config = dict(
    model='text-conditioned image diffusion model',
    dataset='regions of photos with short descriptions (Visual Genome)',
    train_examples=203450,
    image_size=32,
    horizontal_flip=False,
    conditioning='text',
    arch='dit',
    objective='edm',
    cond_dim=128,
    tokenizer='word',
    vocab_size=6471,
    text_encoder_width=128,
    text_encoder_layers=8,
    text_encoder_norm='layernorm',
    text_encoder_norm_position='pre',
    text_encoder_activation='relu',
    text_encoder_head_dim=64,
    text_encoder_fused_qkv=True,
    text_encoder_bias='qkv',
    text_encoder_qk_norm=False,
    text_encoder_parallel_block=False,
    text_encoder_moe='top_k',
    text_encoder_drop_path=0.05,
    text_encoder_num_experts=8,
    text_encoder_moe_every=1,
    text_encoder_expert_mlp_ratio=0.5,
    text_encoder_experts_per_token=2,
    text_encoder_shared_expert=False,
    text_encoder_positions='learned',
    cond_dropout=0.1,
    norm='layernorm',
    hidden_act='geglu',
    head_dim=64,
    fused_qkv=True,
    qk_norm=False,
    moe='top_k',
    num_experts=16,
    moe_every=1,
    expert_mlp_ratio=0.25,
    experts_per_token=1,
    shared_expert=False,
    patch_size=[4, 4],
    layers=14,
    width=192,
    positions='rope',
    residual_init='zero_last',
    optimizer='adamw',
    learning_rate=0.0015,
    beta1=0.85,
    beta2=0.999,
    eps=1e-06,
    max_grad_norm=0.5,
    max_steps=6200,
    batch_size=128,
    epochs=3.9,
    lr_schedule='wsd_sqrt',
    decay_fraction=0.3,
    final_lr_fraction=0.01,
    warmup_steps=180,
    weight_decay=0.3,
)
Rows from expert 8 of block 11 of the denoiser, named by matrix and row number. Rows with one number belong to one neuron. Each number is 200 + 30 x the weight over the matrix's rms, rounded and kept within 0 to 999. All counts start at 0.
# gate: expert gate (model.blocks.11.mlp.gate, 16x48x192), inputs 156-191
# up: expert up (model.blocks.11.mlp.up, 16x48x192), inputs 156-191
# down: expert down (model.blocks.11.mlp.down, 16x192x48, transposed), outputs 156-191
gate.0,226,214,240,232,173,195,262,162,249,216,207,238,238,225,234,211,206,245,206,252,173,194,198,231,183,189,143,200,186,227,185,238,192,249,200,162
gate.1,265,206,200,172,149,244,196,176,227,146,199,164,195,208,205,229,200,172,209,210,217,185,200,198,77,214,187,178,194,156,188,184,192,204,236,177
gate.2,194,193,169,209,278,217,184,149,218,226,181,199,221,144,177,204,187,225,228,211,208,219,196,147,205,219,233,196,210,147,164,169,214,196,192,218
gate.3,214,226,186,160,189,197,177,246,185,185,195,199,205,180,188,217,224,221,229,152,132,218,188,161,184,196,267,212,198,194,179,222,220,168,216,253
gate.4,287,189,241,217,211,185,201,237,163,204,191,185,306,125,252,187,211,179,246,197,209,227,170,167,249,207,265,186,168,205,259,250,155,188,212,218
gate.5,156,185,134,233,176,220,200,242,202,185,220,205,214,182,164,197,193,161,202,199,204,230,191,163,207,206,201,209,234,163,204,213,165,206,214,164
gate.6,190,154,247,217,218,218,203,160,209,210,169,210,228,203,190,191,204,218,253,257,173,234,169,190,179,234,211,219,175,198,202,171,227,220,217,259
gate.7,134,174,162,212,273,185,143,188,209,228,183,243,201,162,200,237,170,207,215,190,144,207,154,144,236,163,193,208,249,163,200,156,194,232,158,186
gate.8,218,229,181,210,140,177,199,208,238,184,217,201,185,228,200,252,202,208,303,155,196,240,170,126,164,217,210,153,210,134,219,215,126,220,172,164
gate.9,201,191,168,277,256,185,185,267,209,197,192,204,236,174,179,237,215,273,310,203,200,217,185,54,184,172,218,169,165,193,244,212,173,223,218,170
gate.10,187,195,201,198,233,175,193,211,165,209,234,207,217,238,221,204,201,181,206,205,260,210,271,221,217,161,196,187,228,192,217,200,153,208,210,169
gate.11,122,218,205,198,198,237,165,192,205,193,169,226,179,193,184,220,178,238,230,198,159,170,158,170,163,209,224,241,138,190,213,179,200,212,188,234
gate.12,134,231,228,182,176,223,209,227,217,196,134,209,123,233,201,202,184,209,209,200,200,182,206,236,226,122,169,204,167,223,184,180,224,209,174,240
gate.13,141,202,220,211,259,189,203,177,245,183,166,269,222,234,204,207,177,197,247,263,190,150,178,165,120,211,181,146,222,162,210,194,115,230,232,208
gate.14,99,201,192,213,189,185,150,215,249,225,221,219,186,220,213,189,189,198,247,196,193,226,172,207,145,223,180,236,186,177,226,193,178,227,167,207
gate.15,204,207,233,165,217,223,262,180,205,187,306,194,185,158,192,182,186,150,194,209,160,229,166,176,321,260,258,181,233,216,195,223,223,206,171,191
gate.16,265,190,210,191,179,192,209,226,242,178,251,170,218,181,245,160,176,182,268,151,197,231,201,160,196,234,235,174,232,197,227,226,218,204,170,206
gate.17,256,189,200,159,219,185,167,221,164,231,198,182,215,185,206,165,189,171,171,147,196,238,207,163,211,197,211,193,226,192,242,223,210,265,217,263
gate.18,272,197,193,232,223,189,207,196,194,153,219,164,238,185,219,169,184,193,195,167,214,217,181,173,209,241,181,214,238,213,210,189,194,215,216,208
gate.19,260,179,246,176,197,216,273,166,202,246,200,170,248,191,197,185,166,180,239,168,204,213,153,203,263,189,203,176,196,228,170,217,198,212,224,206
gate.20,196,205,203,165,204,211,207,211,245,212,230,181,242,213,180,166,181,190,234,213,234,209,203,219,207,266,262,201,122,243,194,226,195,196,209,205
gate.21,236,256,170,176,228,150,151,177,206,218,258,171,215,238,200,202,229,191,193,283,240,200,215,176,158,242,204,218,224,161,217,163,123,217,200,196
gate.22,141,189,189,197,177,157,204,196,187,201,150,204,209,280,185,170,210,226,200,181,193,212,217,284,157,126,183,198,186,208,187,211,191,230,190,211
gate.23,179,219,241,174,130,190,180,159,201,196,215,218,113,266,246,211,151,208,171,189,198,158,151,262,141,152,175,239,212,202,182,190,236,221,200,186
gate.24,150,161,165,200,241,243,278,221,208,240,195,159,225,222,201,196,199,179,231,143,215,262,211,195,259,219,196,200,194,232,168,188,207,190,184,177
gate.25,222,199,230,223,148,193,119,191,215,235,232,241,157,203,239,268,247,165,239,186,260,163,188,204,191,185,275,205,242,187,179,199,197,204,208,194
gate.26,185,178,244,189,191,217,192,173,208,225,180,233,192,153,212,185,160,190,243,157,175,221,170,205,208,194,163,207,141,237,184,204,230,253,168,241
gate.27,188,192,180,228,194,266,149,183,200,236,148,208,225,130,173,187,204,168,234,167,157,192,169,107,203,267,278,169,192,157,258,240,116,128,158,161
gate.28,198,166,169,242,179,184,215,197,205,177,227,189,210,208,242,194,204,217,225,209,249,207,190,142,205,213,168,188,249,148,197,179,176,263,219,170
gate.29,226,167,181,234,186,222,190,217,228,177,228,186,207,189,223,210,179,181,235,186,198,214,206,144,203,233,187,196,225,168,198,223,206,235,219,193
gate.30,95,198,174,171,203,223,162,189,201,195,198,197,203,191,169,232,206,172,230,233,184,168,200,179,188,181,280,202,156,199,180,220,207,169,194,246
gate.31,200,170,170,231,234,187,182,220,257,240,231,189,167,142,182,175,173,179,205,218,231,215,179,172,290,288,298,216,225,184,216,198,212,185,187,180
gate.32,274,173,192,197,186,184,216,217,230,194,229,189,223,243,251,207,190,181,214,186,202,181,194,216,202,187,167,200,184,230,206,206,162,210,197,197
gate.33,270,184,202,160,202,192,176,183,211,169,244,178,238,174,192,222,188,198,228,159,167,203,186,196,81,263,215,193,178,188,219,205,162,205,165,163
gate.34,143,206,207,212,196,186,204,218,217,187,176,205,172,187,182,193,189,188,209,176,190,194,189,211,198,170,184,194,200,194,205,205,203,197,189,210
gate.35,216,204,186,207,122,220,226,187,204,183,189,200,140,202,200,220,226,237,252,166,211,209,193,182,170,207,154,159,187,215,201,221,188,215,154,213
gate.36,226,202,207,210,223,181,205,168,205,191,196,136,264,201,227,140,162,202,200,159,248,263,208,155,209,251,187,240,216,212,208,166,190,221,225,214
gate.37,158,237,191,223,176,241,240,209,184,182,174,197,202,220,182,168,167,183,227,259,190,153,217,166,193,182,183,225,190,179,232,222,189,187,179,203
gate.38,285,231,242,217,159,202,223,175,224,193,215,175,214,206,197,176,184,239,217,182,196,225,202,175,222,262,219,177,230,190,225,221,209,187,172,221
gate.39,234,205,204,170,221,221,174,198,190,176,184,228,197,193,205,148,240,142,127,216,247,207,284,225,229,172,161,213,219,230,212,151,187,192,190,135
gate.40,251,142,188,185,192,156,193,193,235,229,179,185,228,150,223,238,224,209,253,177,259,244,191,155,255,191,126,180,217,202,197,179,200,193,227,229
gate.41,211,209,204,225,229,218,202,192,187,189,181,195,203,207,186,199,191,208,202,219,190,191,204,155,193,204,186,196,193,188,211,177,188,216,210,215
gate.42,224,225,218,200,216,165,169,161,270,227,205,247,194,185,191,185,230,209,192,217,182,182,175,169,202,239,208,188,207,197,200,145,174,202,218,224
gate.43,189,206,224,196,220,226,178,168,191,163,250,146,197,206,219,181,183,226,227,222,215,189,187,182,159,250,213,177,193,197,195,180,188,227,215,246
gate.44,216,212,196,228,254,204,215,173,176,146,215,156,225,168,212,181,178,220,222,185,177,215,189,176,241,270,209,185,181,192,207,178,182,148,186,208
gate.45,161,174,199,206,170,189,211,199,187,134,178,219,207,186,224,194,199,202,174,234,178,205,201,169,191,188,232,238,187,205,191,170,169,240,212,196
gate.46,166,170,186,241,213,203,216,229,204,171,195,233,255,194,242,187,177,166,224,198,218,188,205,192,208,203,270,265,217,217,214,219,175,193,242,187
gate.47,260,170,154,216,251,147,192,135,208,200,235,179,258,162,191,201,208,224,201,181,221,238,196,192,244,216,198,189,252,198,200,177,209,171,216,175
up.0,147,207,181,259,251,160,244,187,198,159,169,224,235,235,174,220,227,200,192,280,205,129,238,188,153,185,120,205,171,181,188,214,159,237,221,170
up.1,325,217,172,194,178,214,198,228,220,175,195,157,263,215,209,230,208,204,230,211,203,219,207,181,91,267,171,166,218,151,215,198,158,250,202,186
up.2,208,194,226,180,180,190,219,192,217,212,196,211,172,236,197,217,215,212,182,204,231,161,200,243,145,181,254,185,220,221,191,205,200,194,246,232
up.3,167,185,221,229,160,192,228,194,227,213,271,205,261,233,224,187,187,187,235,242,251,205,202,249,251,264,186,206,203,218,211,184,219,160,192,168
up.4,183,205,151,226,218,200,161,221,192,192,227,189,186,212,245,229,192,194,162,215,208,235,143,189,183,193,170,220,263,154,231,195,179,255,245,182
up.5,143,192,150,233,162,244,210,268,212,202,216,189,221,188,196,188,182,161,209,167,231,223,201,207,204,209,213,247,186,216,171,215,204,189,189,170
up.6,209,233,211,212,117,158,196,201,224,210,260,160,241,189,236,223,181,220,198,153,266,225,192,250,289,196,208,214,214,238,210,229,236,181,193,190
up.7,208,160,177,228,218,199,203,260,196,223,211,184,227,187,228,207,146,210,188,166,202,257,175,173,250,161,180,261,221,210,192,172,213,242,185,174
up.8,238,190,195,237,226,186,182,157,210,186,217,207,156,176,168,168,164,170,133,187,201,153,171,234,247,196,213,290,236,171,282,239,217,191,196,195
up.9,183,203,160,156,219,170,198,157,193,208,219,227,230,205,185,213,257,218,236,139,146,191,185,197,210,136,223,161,198,265,164,232,199,195,154,200
up.10,184,173,218,196,196,262,221,209,219,181,172,225,212,169,183,227,195,205,199,221,145,205,192,208,249,202,217,207,160,219,161,217,262,169,181,188
up.11,212,190,197,240,199,172,209,186,220,221,293,190,205,258,252,185,211,185,207,219,265,215,203,262,227,242,196,176,248,221,224,230,205,203,218,180
up.12,133,169,196,217,160,227,303,201,188,172,182,164,211,201,174,216,217,223,215,235,191,156,256,224,191,185,227,215,166,227,163,188,199,178,187,200
up.13,177,193,182,216,185,204,214,257,150,172,172,133,139,230,189,211,215,215,172,197,190,191,239,207,202,172,227,212,183,178,211,201,181,202,171,261
up.14,201,236,214,202,231,221,194,214,158,158,185,198,204,207,190,183,220,219,170,189,177,198,193,241,184,170,213,205,152,221,215,164,207,147,207,201
up.15,177,223,168,224,173,168,169,215,207,162,143,191,188,251,234,214,233,227,240,198,243,154,219,237,70,146,156,202,150,202,203,194,168,237,206,188
up.16,180,213,217,167,144,216,194,181,181,171,213,191,195,215,163,186,243,187,235,153,213,178,236,250,167,169,179,198,170,227,211,202,177,142,148,171
up.17,206,220,209,241,172,143,178,145,217,238,226,241,270,193,222,193,189,189,241,227,238,172,173,189,224,250,201,199,180,218,198,204,176,211,192,156
up.18,279,212,169,230,162,185,235,244,212,216,214,143,233,198,164,184,224,163,203,214,218,222,241,178,238,238,200,170,209,192,180,247,231,181,209,201
up.19,302,173,196,196,212,202,227,197,229,221,216,182,286,146,196,186,202,190,247,192,235,236,200,132,259,220,204,182,202,177,238,201,171,145,230,181
up.20,166,197,212,194,223,209,213,189,269,239,193,196,200,206,153,160,169,189,216,258,214,167,178,220,188,207,238,199,128,217,223,185,197,181,210,211
up.21,206,156,194,212,182,240,191,202,174,202,146,164,157,163,199,211,183,263,163,167,174,235,113,165,155,212,214,189,186,213,194,210,206,202,222,226
up.22,241,187,194,211,226,221,210,231,195,208,185,193,196,134,186,205,184,195,173,224,189,217,215,166,189,214,196,207,187,188,200,162,196,198,238,248
up.23,255,177,188,204,190,192,229,202,211,208,232,209,230,213,205,200,239,175,191,247,265,184,218,178,263,207,209,206,207,217,213,209,178,188,214,222
up.24,170,167,165,203,229,219,201,150,211,203,235,188,199,146,188,234,178,217,266,150,179,227,159,207,255,226,220,201,247,180,214,190,188,180,180,171
up.25,182,171,154,243,212,207,176,238,223,195,202,193,123,196,190,218,226,201,204,242,218,147,220,223,185,147,249,195,214,186,212,156,194,193,198,188
up.26,157,217,175,202,208,163,183,189,209,167,203,174,189,262,169,193,234,241,165,244,175,186,198,275,163,176,224,217,237,179,175,193,211,235,238,160
up.27,273,205,221,159,233,163,136,178,209,200,258,190,214,190,261,221,171,223,223,219,217,223,126,223,232,199,144,183,236,165,240,147,211,242,240,214
up.28,193,236,213,175,212,188,140,187,220,201,230,225,225,194,172,170,174,165,211,228,168,200,202,235,186,215,197,226,162,184,236,203,142,199,159,210
up.29,155,206,185,193,199,217,186,223,206,206,181,192,241,202,184,179,201,148,210,186,202,210,220,227,172,222,204,213,195,186,211,207,164,181,224,176
up.30,289,182,217,205,160,180,228,192,179,230,229,184,274,196,228,176,189,239,199,137,248,247,180,237,257,213,187,204,203,230,201,202,219,170,183,208
up.31,118,143,183,211,191,207,178,277,207,211,198,226,120,178,173,207,166,217,234,170,176,182,175,228,242,188,274,247,212,225,208,162,197,185,188,180
up.32,240,197,218,181,157,198,217,204,214,190,216,213,208,249,208,194,195,237,175,213,139,136,236,200,103,179,250,236,149,211,217,268,151,230,162,199
up.33,131,239,209,226,222,219,165,208,180,228,170,222,149,193,243,187,188,204,173,231,217,204,147,236,313,169,225,249,230,189,187,161,239,217,247,214
up.34,182,185,189,195,229,231,206,228,169,185,212,167,196,181,221,205,206,220,178,200,203,210,241,216,196,203,219,193,192,200,179,184,185,239,202,232
up.35,248,218,200,210,140,205,205,222,203,177,216,205,173,187,217,213,205,220,239,153,214,248,176,158,196,233,193,181,216,197,218,237,200,228,166,194
up.36,263,238,172,232,220,209,227,185,223,195,201,188,228,215,188,148,153,216,224,202,201,229,218,197,247,217,206,221,184,229,215,224,195,194,189,213
up.37,188,137,208,180,226,205,229,208,176,210,184,188,199,205,182,199,205,209,150,168,174,246,220,249,171,165,203,180,184,219,196,175,212,222,191,236
up.38,216,234,206,226,218,185,204,222,230,223,213,219,244,204,241,180,172,190,196,220,169,234,221,188,163,255,206,210,190,185,222,207,204,219,204,225
up.39,220,186,187,185,208,177,161,188,254,128,233,231,189,154,176,159,231,163,173,216,221,179,203,176,195,223,201,191,216,201,249,257,206,133,204,175
up.40,171,190,180,213,227,178,138,223,175,173,204,225,211,177,170,169,183,184,170,240,176,183,233,175,192,184,256,198,204,190,213,211,176,237,183,185
up.41,206,188,180,172,194,176,197,211,187,204,175,235,185,188,171,209,210,176,204,174,179,187,186,240,190,208,196,209,226,224,208,208,233,200,182,183
up.42,157,221,205,200,182,192,208,239,251,152,165,240,152,238,153,200,235,212,195,205,185,174,217,170,136,176,222,167,197,173,225,188,148,206,201,191
up.43,199,170,200,216,246,191,222,217,183,217,210,176,189,191,166,186,235,220,209,229,239,205,251,189,165,195,207,167,232,158,194,202,164,172,217,195
up.44,253,211,211,197,221,204,233,187,192,181,178,170,236,167,194,202,208,229,190,166,184,234,252,169,244,227,206,188,164,233,164,177,247,173,146,185
up.45,166,163,189,202,202,203,205,194,225,153,182,165,201,221,174,211,204,166,229,184,151,213,217,167,181,181,196,179,193,177,202,205,193,206,213,189
up.46,148,150,164,190,272,223,137,154,194,186,245,239,184,148,231,222,164,189,274,218,188,196,179,179,196,210,222,204,222,164,230,218,174,207,173,197
up.47,182,159,173,211,303,152,164,218,182,210,188,176,209,155,153,228,248,195,194,191,233,212,247,169,235,195,228,188,222,184,222,171,189,210,232,193
down.0,231,177,205,75,144,175,237,186,206,217,180,222,178,201,207,207,223,203,244,234,215,195,239,211,202,167,166,225,211,178,188,198,265,184,177,194
down.1,200,199,230,206,250,235,209,187,245,185,206,199,199,199,177,180,203,182,167,162,211,179,177,176,303,179,181,222,206,206,188,213,162,239,183,168
down.2,181,227,178,176,229,159,187,203,205,161,192,163,218,170,186,223,186,194,241,232,207,187,210,127,242,245,183,206,174,193,202,207,164,196,186,245
down.3,166,203,168,100,191,225,160,208,214,203,143,198,201,187,165,208,198,205,186,223,215,180,192,252,170,218,196,263,175,207,239,241,203,208,195,227
down.4,213,229,236,188,201,220,161,242,168,243,234,226,179,194,165,166,210,212,241,187,210,262,170,210,273,185,150,186,186,155,205,194,231,189,183,189
down.5,286,203,206,157,250,273,185,250,232,195,176,192,165,188,204,191,178,183,182,181,244,215,203,241,203,214,213,200,192,196,207,199,187,226,226,193
down.6,159,195,188,217,188,213,238,188,205,200,223,158,212,224,186,187,211,200,225,178,180,202,225,187,154,248,209,186,212,209,235,228,196,171,211,223
down.7,228,214,217,192,154,226,213,253,139,240,199,214,195,204,189,162,199,217,187,175,166,253,159,218,160,230,213,153,191,170,158,219,233,170,244,199
down.8,157,198,182,179,238,145,147,193,258,182,183,208,310,189,221,231,155,184,208,206,180,224,191,227,209,148,219,146,196,192,209,108,231,181,201,199
down.9,215,204,164,243,169,150,221,167,181,226,212,167,137,182,213,207,228,176,108,193,164,168,222,246,178,278,226,233,193,224,185,250,145,206,248,177
down.10,216,218,204,229,151,198,177,248,217,192,151,188,250,235,211,175,206,198,206,213,172,234,179,180,235,232,179,183,222,178,236,175,178,241,192,214
down.11,192,193,195,154,148,238,191,291,245,191,155,213,248,196,181,190,200,190,197,221,172,179,190,266,196,183,163,257,192,198,232,231,209,197,210,182
down.12,165,192,204,178,159,205,199,148,200,194,195,216,157,249,204,192,212,223,224,190,219,210,220,264,198,174,194,177,206,210,229,216,195,173,184,192
down.13,186,191,200,235,239,244,181,156,191,223,215,181,232,237,201,185,199,190,246,156,204,206,218,181,149,185,192,113,226,184,190,183,194,187,229,184
down.14,158,200,170,226,214,190,192,167,178,173,176,199,198,199,206,204,187,192,274,234,195,168,212,180,210,236,188,204,243,204,215,142,198,187,196,221
down.15,186,189,269,166,124,203,168,166,138,244,147,143,166,216,177,220,215,190,186,226,187,200,219,151,248,171,143,173,142,179,210,251,229,197,175,162
down.16,266,180,201,212,210,216,184,180,178,185,225,145,187,207,224,159,240,218,246,242,246,199,224,188,181,215,183,229,204,187,212,217,168,234,211,203
down.17,147,168,193,129,127,237,196,154,222,194,186,202,175,214,211,162,224,194,198,173,184,232,204,224,228,153,221,223,243,188,207,199,235,201,198,194
down.18,125,225,226,168,227,193,233,161,217,202,229,205,167,200,221,205,176,220,177,217,266,204,212,237,167,162,194,213,185,182,209,162,197,191,180,210
down.19,160,178,195,239,229,235,237,178,195,211,212,192,183,190,210,211,199,195,132,208,216,187,213,196,162,195,268,236,222,215,191,201,205,229,198,183
down.20,208,197,212,249,196,157,163,230,240,281,242,213,157,196,168,226,171,216,161,192,243,191,203,137,176,144,242,221,223,197,177,196,203,190,228,182
down.21,239,190,199,149,175,225,255,234,203,182,138,197,265,206,218,167,218,179,212,205,193,196,193,105,220,241,194,217,208,202,213,180,196,230,193,248
down.22,245,183,198,227,183,177,198,160,195,208,221,179,172,155,203,193,223,210,213,208,165,199,244,225,148,214,199,207,192,211,92,198,205,224,234,148
down.23,207,200,201,211,203,195,217,202,183,192,200,138,146,194,212,211,245,230,202,199,205,226,228,208,190,206,231,206,220,190,226,192,191,234,212,171
down.24,242,221,183,221,194,262,277,220,130,230,222,198,183,179,178,173,227,211,119,169,194,211,202,201,133,226,257,188,197,202,189,212,179,206,229,114
down.25,209,213,222,171,223,185,201,157,210,226,169,151,212,181,211,240,190,234,175,171,240,201,191,170,166,161,220,160,226,201,212,205,172,233,159,187
down.26,230,189,255,181,257,171,149,184,184,207,193,185,201,185,204,258,156,185,240,270,238,185,199,157,246,236,185,191,199,172,204,183,222,174,145,254
down.27,105,197,224,204,108,207,158,180,141,193,280,206,227,218,167,188,212,244,160,245,200,229,152,195,191,157,122,163,159,178,206,186,244,207,157,226
down.28,172,179,208,199,162,165,166,189,188,207,194,140,195,178,241,267,216,189,230,172,167,239,191,171,186,205,235,166,258,186,199,242,222,161,232,177
down.29,216,189,194,170,161,196,211,202,164,196,192,153,139,199,217,211,227,222,250,198,232,224,230,216,218,155,223,194,233,185,194,212,209,193,197,175
down.30,168,212,198,185,144,220,166,331,201,243,178,204,242,217,224,205,180,217,220,201,183,188,186,241,186,186,164,257,198,183,214,212,227,208,229,231
down.31,267,231,201,124,286,219,232,223,184,199,176,164,203,164,180,231,181,207,173,144,178,174,176,206,134,236,267,170,205,218,197,225,157,225,212,164
down.32,136,215,208,231,222,202,229,180,215,190,264,225,172,281,194,193,219,177,197,194,203,159,209,222,229,230,181,202,184,182,188,201,196,204,215,204
down.33,256,176,186,181,197,239,169,250,176,208,151,211,224,194,182,187,157,205,181,249,189,233,177,221,89,219,192,191,172,164,233,169,273,146,147,189
down.34,198,191,198,220,209,252,193,168,199,221,216,189,192,172,203,186,191,186,208,209,224,207,215,214,186,214,186,231,216,198,201,204,218,206,187,199
down.35,187,205,205,221,192,198,212,181,224,194,245,220,218,202,194,169,227,151,148,209,220,196,188,199,234,212,176,219,161,232,198,263,147,237,206,197
down.36,165,205,174,207,256,170,242,110,213,199,205,197,145,201,171,210,201,208,178,164,209,237,226,171,178,167,223,166,207,219,205,186,148,197,186,135
down.37,205,204,219,272,180,197,168,180,193,183,214,235,186,196,191,180,216,196,179,205,207,209,199,321,157,211,204,149,181,178,160,198,200,215,176,193
down.38,127,204,203,183,198,184,226,220,243,204,195,264,169,216,185,217,196,189,186,162,164,230,186,224,207,177,212,218,188,179,202,209,235,193,213,170
down.39,188,207,223,184,247,226,225,191,196,181,198,261,193,225,208,204,244,228,173,163,213,164,233,209,186,203,224,224,207,223,177,140,235,240,174,110
down.40,243,167,139,184,202,177,174,254,208,170,168,177,202,226,239,246,149,206,301,228,181,233,214,180,224,177,261,206,258,186,204,159,220,169,225,235
down.41,166,214,225,260,193,177,178,199,190,184,190,197,224,219,208,196,196,244,240,206,206,211,207,267,213,176,199,151,208,201,267,217,198,184,194,251
down.42,222,188,195,185,207,181,254,257,215,186,201,207,184,165,206,183,180,191,215,196,196,174,170,142,246,208,228,242,203,207,167,193,203,188,171,180
down.43,203,210,256,176,207,161,225,159,190,258,193,205,231,178,230,199,174,201,186,187,239,195,240,118,150,212,202,252,202,184,164,194,152,212,195,179
down.44,171,187,158,229,199,231,241,189,172,196,180,193,194,182,220,184,209,159,133,215,160,244,202,213,166,184,267,146,205,205,223,204,170,195,249,207
down.45,217,175,201,194,201,172,210,183,167,223,209,161,128,204,194,199,213,210,176,216,245,234,216,159,212,195,220,159,214,190,210,226,183,208,178,191
down.46,224,237,193,163,167,195,228,247,145,177,181,180,173,181,154,194,222,204,198,156,179,220,222,154,148,210,247,172,164,210,180,189,192,205,195,155
down.47,182,196,200,190,136,168,214,228,205,193,228,219,188,265,194,180,218,215,217,195,243,187,207,225,197,155,169,248,161,184,176,236,252,208,180,198